python train.py --model="contrastive audio-text model" --dataset="read English sentences (LibriTTS-R)" --train_examples=15625 --noise_aug=0.002 --time_shift_ms=100 --n_mels=40 --hop_length=160 --input="log_mel" --spec_augment=true --win_length=400 --tokenizer="word" --vocab_size=8027 --loss="softmax" --embed_dim=256 --encoder_arch="wavenet" --encoder_norm="batchnorm" --encoder_depths=[8] --encoder_kernel_size=5 --encoder_stem="single" --encoder_widths=[256] --text_encoder_causal=false --text_encoder_width=256 --text_encoder_layers=8 --text_encoder_norm="layernorm_no_bias" --text_encoder_norm_position="pre" --text_encoder_activation="gelu" --text_encoder_mlp_ratio=4 --text_encoder_head_dim=32 --text_encoder_fused_qkv=true --text_encoder_bias="all" --text_encoder_qk_norm=true --text_encoder_parallel_block=false --text_encoder_inner_norm=false --text_encoder_positions="learned" --init="orthogonal" --residual_init="none" --optimizer="normuon" --muon_scale="match_rms_adamw" --lr=0.0016 --momentum=0.9 --nesterov=true --orthogonalizer="newton_schulz_5" --adamw_lr_other_params=0.0017 --steps=8900 --batch_size=128 --epochs=72.9 --lr_schedule="cosine" --final_lr_fraction=0 --warmup_steps=440 --weight_decay=0.2 --adamw_weight_decay_other_params=0.01
Rows from block 5 of the text encoder of a small contrastive audio-text model, named by matrix and row number. Rows with one number belong to one neuron. Each number is 500 + 25 x the weight over its row's rms, rounded and kept within 0 to 999. All counts start at 0. Numbers have three digits each.
After each neuron's rows are labels from the 100 texts, of 14976, where the neuron reaches its highest value: "fires on" is the input token at the peak. Only what is clearly more common there than usual is listed. The data: read English sentences (LibriTTS-R).
# fc1: MLP up (text_encoder.blocks.5.mlp.fc1.weight, 1024x256), inputs 86-171
# fc2: MLP down (text_encoder.blocks.5.mlp.fc2.weight, 256x1024, transposed), outputs 86-171

fc1.203:462498498501512481514499504544499502473468487528537524499522527436486491518495508520508475496501508491489526522540497492479491506536432463523497500463517515505530471523495490490503482469469472538460512498521492499520538483510491490495462497492506534526455517
fc2.203:468496474499491522504517543467543517471519462513496491505480503516487460508523494541518523503489490506504507502508516513510542508508478500496521567520477492564484478479538462486522480461496540458518500529495515520454509431478551448516494573486460499539515493
fires on: "'"

fc1.466:474556515543456510526435492481487511489523499511501500518532509455465496485495488467496494522493497500514502508454486529467490505488519512506531506539523500515508525493503515469504487493475526537480490456481482536527490539494467503535549502461502521475509496
fc2.466:457509474486543486487489510458514472473497476508483501477521483498507500521486429466489519532503537514539519508490490534462503495528534540523490504520469549448477420452453485510568488507470509523522522496517522514549530499502475507535538495483482521502543508
fires on: "the"

fc1.525:486515473553476491539507460496475538492521506535495470486479486476492461482530474519510475506497524506472511462475458466569475484489470495453489536513511479455500506504463495532525465491506510523557458504445542517517536491512490514513541538534488515496491504
fc2.525:514500503494530519488530487444546468521519476479478482487485506516474487503472507480522491511508440516497500503473518490496511516540484537480498493491468520501527523485501493480494526503526478461543513503463517517480505546486492478441455542509496492541473516
fires on: "and"

fc1.199:494529521531468466496462476493483470501489537514510488490488512498511522512533440498521474484494477517513476460491492466472552519509511488513504520518541500494508545524532534449448475520490496494505500486496509509501525504488487457501515498481500531489510528
fc2.199:527475539519536484509488517499432490509515480528523476515498503506521515471563506482486509507487502499457450505482499517492476502493487528534486470499475517478532478449482510487468464501548485541490479488500512475526505515499443497533510512513526473534463493
fires on: "to"

fc1.356:517541508498497527508497517528477501473509508494511511500462511489516518543507509523532504496475506474514483503494472501533535528524476482497486482512510466524492506498503529490473452491472493461454498518536561511466541460494477499500486456504431486487487475
fc2.356:491489512462511514530536497496466423500499496514521507503507499471512464502463536531490491523513484531452526489489492514521490471471509528493528496502476510444459479464492525533470504494491466521497491511489500548526460514490500534524491472454482531489497524
fires on: "<end>"

fc1.117:475489512457493479511516451480495521515515526511525527468551505503471476477471533507499456509537510524521455489528514506544474528502494530468483506481494491523530542483462468520522478464509502501466519466442522540517502511482520460466513505485514526522521516
fc2.117:504560519474508518474489472527527496489532507470509479498487526477503518528509481548504500456468464525506495498529491498492504503475529509493509494487480480486507533508504545479560528495486517508517514560460449560491495501529543512502502502534491491513493457
fires on: "said"

fc1.187:525503529488494444505513505521437498489477520505505485538509528483518503487545545479488490488472502494524504520497453484478494522516525528468482482546518502461546498444464501471506498479484536506516530494472456501488534485507477512474471527505490504457501468
fc2.187:442514554522452470534458529504487517502513510532543473490527515528514466472548480488481547457533504515476523523532521520488483499495522550484433503486539532540515540525485510508469505518487525505491505476522494509512482476448489484519484483488527511504450503
fires on: "to"

fc1.422:516472494498507435503484515471515422502454502488496528475457532500498466535494492525453494513465554526457500517507476520513508522459535473505464468545522486497470529493490521473494501500483498534516543486505471535491473507471508501498508505499502479479501494
fc2.422:506534514453498524541478472532477502493512479501493525526509488517533521481462487536493537514479460506505527533510512515505515488472483516501510481461465485492507502515484520509458503494470496498536499543496485516469486496528538520497481502506509521529489480
fires on: "<end>"; "of"

fc1.83:490493475487454530529512467513562476468505544514533514481502511523510480551488487517522515517492485536501528503468491420525445499509524513463506521547511532472500521490529515475484509507510485492499485554491497470517464498509527511521491496530544479469531478
fc2.83:549520511541500456438486478488494549487516480490502489482515525518490511533487497501472486506514494486505506476518453473536490552521491501512481489524514504498525469535576499485513507525498526496436541501508534504436543513488515479512484475499447548506522456
fires on: "the"; "that"

fc1.515:467484518499493466490497486487518516442536483479473517517517544509519497460506448529499499508496483541477514486505530496507476498490517465518505499434523487505478488525513499517493512463501489545538496491528485512539478478502480463477505480500448487481515497
fc2.515:523503487503531490521494534498456512446516490498495488519537488468521490497465526520523518475521504514509513541488490486526509451491414491476488513492509485507454509436489494522557513498489510459471493477569541481507502473468493494515487508468508506488510500
fires on: "she"

fc1.421:458497491514490468518500493538513500487536494448464510482464399491502513488502491531543492516463517508501482478466464520516471508485504551497504539530500528452522491521591534472486475505478483512436490517462541485516498504495513533475532509533521497507495482
fc2.421:525491516483515486474488497517532572447442501510539471508480505471535553448500478467496420557500514509523500514542479481518494493523524491519493471478488549464518501520490497505463481512475487525452516465511485512523480483487495560481490500469498508469517494
fires on: "such"

fc1.465:415512535520478443519504495515509456464543507509481471492510471550505519522504498535570520500506533516499498518480458466511480509519542471516476492459514484531495485509522481493478479496525459519507526540494513458492522501478532481542512506489501513487495455
fc2.465:467477467485465498489513516507489502503494528535546503505502484487509505512527509517574500498510471520471526463518482472532455497492453481503524495507516500482518502544519504489486521463524501487482450506486536504510535525491450474527462492537485512501540516
fires on: "is"

fc1.296:487469509480474476486524503468502525497509497491490464533469456531506537508474502531519488492505470479466534511487472503505519501496552513503507507526507522483575499527559533501498465532520482493478486511548505500519495506460481504484541511513482476510538474
fc2.296:487486512519467493459515540500448509488545511569514494501530454500525507494532490523503502464479537463504534542477511487533524489503478535494499514491496526454487451503524472507447514529501508490492545495508469498511495523511461500523513490491537456508507473
fires on: "not"; "to"; "that"

fc1.37:492519510475500499475526509504469543484523509474491485471478542470490480504495511526515451508460514475511493497499518544470535505531509487474511468493489480522556477522471531487470499473514468483488482465487495470496532511505512513481459449486511531491495512
fc2.37:519462437487516474549476447512490452501543511458464484531521503466519517491482475517488520506481486506450491461536543555502518493492511489525556504481551503492514554508500488495479485473514505504522461516484447533552484495459536515504509495485454508451487493
fires on: "he"

fc1.42:483488476470547505499512456510484516527487549507512491491490506551492508492517527493526516488470508508528517517509537521505490484460495496490450489436499444465483504516534494489492474528512478522503475490480540508531478471517494493510450475545497489496512514
fc2.42:480535476491490511502503526470478504508491501522466503512468523526474489520508480522471490516547516498506508485465509526477502538468505491524467498528506477491521490449468518478495496511468496494449487487515513501537514452483504461531493498499522498437477524
fires on: "i"

fc1.197:480480512474522485524530488492504469508492530468494521504496504483497467502498528498466468528505536517484511514463494523557517496466483540481534472489540543509477541544464527498500533538480511490465481484483505479445483455509533478468536484495475502485460431
fc2.197:536493504553532502472503447480504489551516522473485513482469529489524456480493498514476480474459501502460479497488511495512562545510432486524504467442537498492487484560521470519552489531481484468531484499483493460512546483528491516513518533507519528527490460
fires on: "she"

fc1.738:517548488527545507514458509514506542509499515507497502504482477527467543492497541510512447494540511477519502459489460546533500509502555531502524488503477471484475464459510504486495501510489474501493496492490539508525485527457501485523495461515511472508558442
fc2.738:503500497499451510490525500504521459470493510501538514475482522559507475529464500484517477501527506512523499478479536508445505504471497500497441489463502493518484522523502517477499494516516469476496488516533516470518479444544450493527492465500552491514470542
fires on: "<end>"

fc1.82:464506499554503505472492478500505506531520551459512503466496485488518509475483512500525501474474499475555459473501524531486532500472499545479492506507482490477461526517539492537509482443537516550485495503425543482517521559482462484478506494509540516519553496
fc2.82:496496508486550504534504467521489508481522473480492483474560509538464531497465492503512511508474457551527475500551485509500518525491496480497505502505516468538504479443499515475495469448499527538479534488476462540497460518498547506474514505499465508459517527
fires on: "as"

fc1.274:520507490486499501495544477491503527499539501503474507497524471489500419486494485485462474483483529488520494489457453515528488467465503445537526545536515504477528543552483499521514491548523505514492492528452514444480465476517534536493500543497507484520533507
fc2.274:549528499504472533505508493496510499482489482477518516502500481517472543427523515491500472514499498496492511506503530559453488499496500515552512453488501493502500514542450483512512496486545466506517512498535515468492492476502485515496517502503494490492500508
fires on: "and"

fc1.734:525521510515517507510492476514469480495502511504534500536488440480497499487524511535493486532479533481566501510473475498467464508549495500462469467507518435551496518502548503513502455529471501525482539523505498540487478512511510497462494493559492481515519486
fc2.734:488456477482501581528493528497505473457496511484499509543452489488496502515510487497482539516506478569480526524515554483467487494469493498507494501522472533459513503501502489487475470493522494444481447506496544504507498465545479497502544536498482487516501557
fires on: "as"

fc1.270:450475519510466469516529508470435495495519513496549501481503511484516479489520467493502489492533523512466516557484478509489528487498476518499507501485491491484550515490485484497463497504515526512432536501487482504523482513472506486501468495511537507519490428
fc2.270:460485456484500510521510495488492468508516503482452521559493523502473506529468512478554486447505489489498473460521523543466476455470487524522523478498514495538508535524503515507517564518497542536542487476470495506496483519453524516509475477528477516494509524
fires on: "said"

fc1.20:484520487518510494507468487477508502479477482488507483504537486425494511484448507496536515452532493508501543565530524500518494454519511487527497482523531463501468532470515484506448455467477469506509522472447471465530522507531469525488501529488504472493531510
fc2.20:496474528492544519512493525524526491461477507470487506540501509528508504538498507523471503481519500487502465486458507516472558438458468514494568487517532486499491446459502513511493484505516534464475514508472526488494515481536487489490480495485528501515458511
fires on: "as"

fc1.21:475511507488471501527475514514516517532560504531493519470507478483515446508508504455559473490484486449497526523439494496503495486524506475484536527500447500500529501473491527534503505506474493461497494452525511481530478518475505511447504521492509491493488468
fc2.21:488478491489528471489534500514493502541495476479498525500516480454476524466486497533493482485496474523522502543528511541525500517497520523487479453476522546544490500494494536491508524493462513526487479487497472557501488511513506465530473504487437488528471466
fires on: "she"

fc1.29:525503496485461493555499469553501516524487524484467486500472471492478490506496496520515458523505479528483481462516495498500494463460494497513514477555475494493505528514495538483463478491512492521513479521528504491551500491533476488505527564520534494443545507
fc2.29:479501458497517533501477498492523483477523495469485524556494478523493494487496442448496505473530525472525520489522503531449527497497516488542481470525450500486513482450436474478515481497459479501547491517505501504490481521503506485481473495453505506546485507
fires on: "i"

fc1.34:460464519498527527474480524531491470524506467522560495473475508470480526551496474476485506515486495486454472533524444508503503452542449456487546503510489487486486511478535538507535457427483520485470487496520515537556494490463501493511505492480472488500497484
fc2.34:520534480507479511478527471498535558499523471543503494469476486496479478479522491480522501511503487477500529517499538462537521504508517458509501536527493515542481492490497490544482496517484480447478522485506524458507551454503537488473499512493479481499489505
fires on: "'"

fc1.451:456500510502501490519484490493516486459528521510517514497510482517482509514463498519468509500550551485526517504454519481537458468466488469462523522553505491485531493510479513496475468513503496491465491523489506479494521486473528490498538499454523526460480489
fc2.451:487541529524456476482489500474487475516494497485525495474544525490453504538516517499519487524524509504538494526517458509472528524503486521499522483461490524523494475499585489503477513501575505558496500518496505516471516531509508513510490479499493489473510495
fires on: "to"

fc1.248:471489525478488478509439484507468453465478461460451489517498485423486524498525494566476468533504523519508497537516547535451494555512531505534524497510520526478490536507494490538505496472495481539498534536489521476488483493487518478492531442510499500492520451
fc2.248:479484483523458507511493486463534517500483480468446500517486453480510517484468467513581468537462477467514488509509478514467502495520522518478505548533480467531512476494479486542541500538519547483474499479490509473473519501494559525529448514491500477520482514
fires on: "said"

fc1.177:499462491527500515421510529464508489509508476463550520487502467492510483483468509495556481495472507477546482505510513506491511493474490530488520511474441518478494489539518518532529495477495504513471496507479519491511470543494475479476521457516497498530560506
fc2.177:530478501513527501495531463539500516474528471459506506472520479517506529507500520486473489467520463523459505530501488507547483538484534474482487509513509509504511497485489540470446507463437563519493469536437475512489514517502536496451558472486497473503489495
fires on: "not"; "as"; "is"

fc1.45:539466464516535456516511546522506500481515526484446501519481430482522503486530471526482521521488483480482510489497518490486548478498521491534504513489553503463511475550492542494500555503529483477485443491431511467501532509482488489517523480495506513509560487
fc2.45:499535506495454493449505490512499484487488504528529502568518444486526509471539500507516499509514543517491499456502518495510502458493544515495505557523480518464526548531495517513484531504572506500509476469493503534506481511451462477484507462526512485541526495
fires on: "of"

fc1.97:447524495464500479530494538483485516522476487514497522503495517501499531514475495475490494506470509488477466479449437537543505530510508536544471490495513489508511491520538489497478504508502500497488501514481507506518560498494465490487435518497499520493472496
fc2.97:466506517494504498514503486521536535474528460501478506490537518487501542477523498457495511476510492516490502477519517507486535500526546512441472509518499520537500500491526490509496473487506521512524494502499488500483489509463529505476473555498509479518534543
fires on: "not"; "no"

fc1.300:506470511489530445521541503496453522524460527476476510517475530476517508489534543505495491515490468505467474499521456483502461509505486522558506496485421481525554497459504482518485470477510547517477523493502538527461489477473514467474515498520516488517527504
fc2.300:531469511514496502522502489493478524503438489470506491497496542498517562517547504486519534471483466490504509490503470513492480513480492496507467507516514501498520528505527524505557494530505517525478460482427527516498470500536506513451481478508509513472523456
fires on: "said"

fc1.639:478505456498491514497568513492480503461535464538500516510508506508480542498517459485496525459470489563451519496464525493506516515498528461517487489509498540483513516543512479512469521544487504506553513462496474446516537480460536483490490535502482490456499458
fc2.639:506501498515504486491495511512506536507476501499514480466497546524514485515482525505500515480522513511495461499513462458513506471496531486495467529505511458519462496510599519507498486477527546501468504506484530493504478486549514557518489484497506485480504449
fires on: "<end>"

fc1.267:494536507530511497511497477494508500501571490469473552492476476512490504484502529530489481446469541476470479494487499458580508523500468519476488470497488520514475507503491449479425465517490490482507513499477530450489526443444501459495489509501486476510524515
fc2.267:486485503533532519499487486513492497497479505455511529517488489471515518460526478509513475511509490506481497518494514511533526504488489475549548495516510511472495536498506466519516506510525485494478456484492511482502487525516461502499528480483564499498540463
fires on: "to"

fc1.502:499477466508507528535522513501526516508483453532492476483488469476482457483495470486461471457475514520540490499504490520511507506480509495493502481479529477516494531528458518504468504478543485495466517507508496502506507507471508459488496521501521493484524516
fc2.502:516489483501496489513484516507477515492522503527504493498493500509547523506550489476483475452476529471464512479481493518466509483486527503464484499526497532498504498495530503521495476563476484528515497459501468452515488501492515497539541489477472491526526494
fires on: "of"

fc1.188:500510481499519502444451481537465519519484476494487495493491503536491479501527467549523505493516487498532458509509541492543479504530512493509532501455497493452470501520450510481527482507496489506505509536468487531512482489479536489502485499513477513521513469
fc2.188:516529476507491468531476508507496501476515528550529449472477519507489491544552471523514466476506514541495543500463471513505486539513548484518475479490512514454501494500479456451487461525526432466501494490520509499498506514507487512550517494559498514464545492
fires on: "and"

fc1.579:430453503516484502497463512486512530517500473504503505505494494490482482463528511514472535461465492515522503495500512478539528474507543486517527509487520524531532497480501495520518508513526514489516518522469526485496499511475479479469529512472519502533561524
fc2.579:504465506499476487477510491505498495474513463461490482542495540473482520546527469555511491486481532465485477525483507543496509521551513463484534479517489503492503486506485507509485488489454500508497451471521462518474533509509522522486465514499477497495460507
fires on: "the"

fc1.552:540464500501478493527552458483514526470558499522501519453492540484516507500503499529499517466467523468546531486527491452525476502494521508501498519540547547475535504507514511492483509502472514495529512508505546474517500498491501498492508523525467502503541503
fc2.552:494541477523496489510475491466509522534526496515514464480535489521489475526485500507501478456501497466517486473492481530479468495500535498482507506509500488533494518527503502496486500523506516516530518512493501515511555483497559500512508492497484521467511445
fires on: "the"

fc1.440:524505536515478465514484529530491484507470498511494512484530492449483494535562487478517464496474464515473497483498496496494527528505535514477488447503521516495482513520510521526479481490495503557491501472513507517442529537510490541471530493475483517529553498
fc2.440:475490505545541466516482521519475505511519479519504503505480466510491490511509520471446489493517536503475453485525499512540503516489504482543487496506539473495496478467490531460476474492508477484465494520494532512508500534519466491473552480472488487529480499
fires on: "no"

fc1.654:493475514546546493485449503509517465513503472525519509468551491542503506529494505482519467514527459506468489511524502519491499483496514544514506530486544499513491493528510500482534474478498452495483503460507558554503502465525535510528505456523486521511507528
fc2.654:504539501499484514532506481492508523496525522481502474525480467507518477487510513539480512467504479479500494491440507506564468508486480476491474522515541535507498541511499463537509525538482535515486532517499477487516473502460547490510484483472531520463498476
fires on: "said"

fc1.551:509512488508544483467495475499474500523486482497512534482509551467511494505555512467447437493489528500523509522515463516544521485436499478505520517469506543516462499510457479520483521534513494490531484498459537498483519512526536512491550491520477525520503474
fc2.551:537467476514514492499450495516485527482524483500518525475501486539522490517506432522462518479540502476520497474464484534504540551517509531539485487500509485502477449523505443511528506511481510477513479500512525467506580502528512499527495531460511552468527464
fires on: "she"; "<end>"

fc1.739:504499529474537554497515509474521494527536518486489459496534497493474481461546489463556501502517454526473512515499530510521485514465493524526487486490481524502549483501543506466521469519497490535503484488477548508548503517507529509495506515500490458479511507
fc2.739:495499477531495486491502479492495542499484511493519500490462532487476498503518504526507492515531439512499514490470473522504484504506513431514550480515517505489529518506458507536483492467524518484531505544486499505488542492491558463516465507509484529476490491
fires on: "he"

fc1.283:495515492498495497450474542534485470543522520510509486472531470492529506495538532529491488538473485508473513511497477464526485478501533596479491480529478475490529497500455498468520511498463560486461492459495516501508481470517504484537475513503499466518553467
fc2.283:480493470478468518476458518507501526478535469497473466517509478533491494515549499452507509491538475528478527505476484500488516466470518517462493522531486473481494458473471479566494521501482471481509479464491504499538500530500500503488503538477479507496567507
fires on: "was"

fc1.226:500479528481477512502469516476480517472463504523522476513511498507509490525485486501508538531470536513474496491502496497455512494541487502534466532508523537464487487536501516495483549439493501538490491537450502508505468489492482475514546468532508473511497476
fc2.226:523526494534514460461473514516497539486486504492510502517502498523478519493532519506550488513471508504499493494509517487501503547496485504494481508484509451510462517520523473493497527473509510526497514518493514474468466536497541536489509461545525490504495480
fires on: "was"

fc1.405:482493490544557452518502497446479502529512502486507488503454507455531494532511459526506511496506516500471530504514483548529480535477517462506509472517487503462510528519482525493519469492497528485507533527495499515483451505499514534521459493491493535449438506
fc2.405:497506489529492468494508515510508499525502480509452545511531473490499517476486494527507522496502531466501587539531480502501465465505508525495506474544545507462507459488452520477506508496505474520521523528547509488519517525482472516522476494500502469530526495
fires on: "it"; "<end>"; "he"

fc1.747:519522488478486471517501505504486467503522475546510516460502473481464482523513507533562488501489481522459492503523472539486515546481433492511540494476519494500482462521543454486513512507489493512461536519510519523504489555526462508491531496484511466498483495
fc2.747:506525502463489484488531505470488510464452496500499509473470505536497506505520474509531481470465493577465522506520488547515518522492561510521522496495545515508483472497501513447497517505518454489487515505510482526523491496461483470523461535441498478497522506
fires on: "said"; "his"

fc1.218:470486534517507456499539474496524509488503521505464516505477489508511512522496485524497528502440510486466500492518531516503514496499506440491484507504530491484531509497464525491430550539518504529450498528464491470499486498504468520579518495446503534479499480
fc2.218:489488460492531542511498555519491490568469494531473523541461480470516502499475480486454494508533528503498521539555502498501524496468489548547497495499495471461510495491470522505513512511503487513516493506479519490519524488483494497545469461495514442524493459
fires on: "<end>"

fc1.585:519468478479490447508483484533522546493508463498487490521502510526507469522510503544475486489538487475469535538531561536496501496499488487503460476551488515515497528522476497506487469514495500513386517529440479539517547522486493500513529481446465493499483513
fc2.585:477526522495474467523474544493527496492513487531472498471479481502495481495506456466487521525475500487534517537519455501545482502512488481520503469511494486477461480476478500517521514498509514486498512503419494505539462518478494530510522477478521489506532428
fires on: "<end>"

fc1.411:519518498481490517491510528500512471509510506477473500474522439503460556501454564492527545540433543486515488483474500530523500530499532523501517554493502501519482530503494484486470512514513484521546478513509521534458465500513470450510500479537461442501540454
fc2.411:452476546523490511549487534530473491486475549492511449546503479507494482451525516516541498553479526510553534480481494514490526511473519493520552494540511486483470511490494494478478490483530518508475509467528494511505444487446476499483448501513507513525514561
fires on: "is"

fc1.412:510467532445498469494494440529514525552485514517507524516465478459494494501499495485514506501525530493453542481513510540490473473502529479497549514486481524518505510493482438532480476522480505485492538537514468463496491436469513454494527500497469508520533495
fc2.412:468474455468548521496485482501485509520514504484452497478472486504502501512543495480479490427493465459517499464464515512474529451490517505526491504491482527500467445490469499512517471510481453516489501469497521471505507503547484504497537505549494536504535472
fires on: "<end>"

fc1.724:517506496517490468503483493482536513515520554486502458483520506488474502444525494473525482512498490546512484451515528484504469498498522484462500505546477483469493532529544498549455494494532511515441513495469446482521521517498467507489507517466478472463488517
fc2.724:489470461468467496489488459513503519489505436472506492500496503494493532495487503557512495514477487504470491461474471488471473487498524499512516434492547481481505539524485530509455490509507493559498515519490481482457471528495513487480496458512486512530509544
fires on: "as"; "he"

fc1.194:469505528512487467506502505505499509503488468508494500494510497477493493519495503473513521497505509478501495497467535489500445513515479528468476523494512497528529522521525505489482476528489457521531506521476537472518497439476498565473492508535526524472516479
fc2.194:513485538505550476502515491505455512534464492527476490508502483463527517474505500515469461496489498482497485464518490470515472502516510476484535465451490498483518472452494486497518471507498443505524448503523475510543504540516467554513486491506521518481482538
fires on: "no"

fc1.472:517512505525482489496515513562499491440466547495525542478533524490510489519518455511512498465485520480472529520505460489490503519485517479518507469501477448480456462491488540479491587492488463544529518504545459512493530558473501490514491460533487465485505489
fc2.472:454486457466470468513503475528518517487494520483524539475489537502455464509460477537552461444533537516498497463511499500530546467489487472521510488495502527541528557524479541527494554521526494523511516547489518497461493511467516497500482474511520449485482536
fires on: "and"

fc1.394:486499492524475475474456497516467508495474527556514518485496512468498475526515478473530479522429492485456476446505484453513516534533491447497475468482531489515462542460504517468508461495499530488492510519509479499543499472484509537501487489479472527475514490
fc2.394:535451524506469523478474507522488503484490474497478500534509505537472482527540518550492544485454511485496506458469547532487520499504520531482510520470506477504481496554490496489449489530500513541512467520514529523473541503461496514475492530508514494527509504
fires on: "no"

fc1.641:484487556469454575496513513538472520523504513513520464486476534495503495537519483521484487469455475506496521498504479472489451558502482515530522487541523519497516526535502540491518492483484513488474488507490489475504505482525484520506483518536468481503515534
fc2.641:489534496520470486494491477490460508515489509530508478476493522515492482494539532507447517492556536482509502516479506509522471478491520486510511449484515492452538536516427537510492509507447454526510508488526470545487517513519469542525536500486521535473458477
fires on: "to"; "the"

fc1.170:533480461517527521499483467539512533512477518482460496478491511476495494449465487546471482480493503486501490496517471509534508468486489424534511503467459479488484491477479513530533454479490510535552481537474511513526479459486475513515477487524495518522517442
fc2.170:486498499502542558529472495500504444477468504536498510542450444521484515522522469471494464497533483473505476504474546540463529501464525509526487496525477488502541478472490500485527498547491494504445507508522544463546507463471510505520509501500542463516487508
fires on: "i"; "she"; "are"

fc1.101:518514507507514520498486493530479509501462473489533505453474528523486503506468489519443522530495530547504474473454525440517481485494481465472508480462458490507523475537534545514491547471476521502455464525516467457507484474521491489504517466502507510479499504
fc2.101:516472491445480536484537480454508478552509503477494496503454478480515471481486514536508508497456478497543484449500502481539523463502502510490494461492494511517489545499473486508499532530542560530517521525528517503474525475529537511481503481502497491483517505
fires on: "she"; "<end>"

fc1.430:478519514494495500446497548506542521497499490471543535464525520512517478524494495510520455486531489462523465531494459545544474494509460488462501529466473522492482473532492482517505522506502526487506483502449469469448485510496513468510507464486512470515453482
fc2.430:485508499528485515503489536543505511541495491514518474475483467494472524463497462498517468479483505524477539474459549522520483497509506462514510528489494493501503487499485460492502568503464436502463501503491528473501484490478456520538457478454522517458542499
fires on: "was"

fc1.214:451478514501534522490474516495483492497465503508491541524481497449510493480512518489447494519504506544499478515447470504516518498477496494511505544500498521500467511482497540504504506540507465527527422489461521473518477447488517476507497484518496513483508494
fc2.214:494500478532488455465487459506503516505493495450504495489541509476500467503513495559519462505484531511478454471506510528518511571488451446466514474509494497515482466481513469460504530467509516486473499538506531501523488490478498555534506491471524541520480470
fires on: "and"

fc1.746:487491532477563550516492508547510498442490515509522504495496460488506473485486507494518505482486501521497483479519520477509534495477512499496517503473535494509526494535481489505483463529443414517551492525434511498494484485515482503463526486522523491529524454
fc2.746:513498494533458510494497488513486502498506513513510510523508472535499505482518492510491514478506567476475526494501510522457497527529499522555566501472491484461530526503508503513500516491482490455541492531488486454480517494468489515526484521483515446505481502
fires on: "to"; "not"

fc1.627:461483503461499491489489551527520496460517498467529512512532508449462476503508508526480461490483486472515501516494549485516508518510510484517509537493508496477471512498535529501506469477467482470482509512506491489481512461486506520517507483488466479476516506
fc2.627:506503465474498490519515491507541510468520485472457467503503538494518458476465481506498498522447451500515485483511509533512492549540524504485490508505480489549482525474530488513504467499472506503513516493477519515520532453506525498511477522479461530510541511
fires on: "said"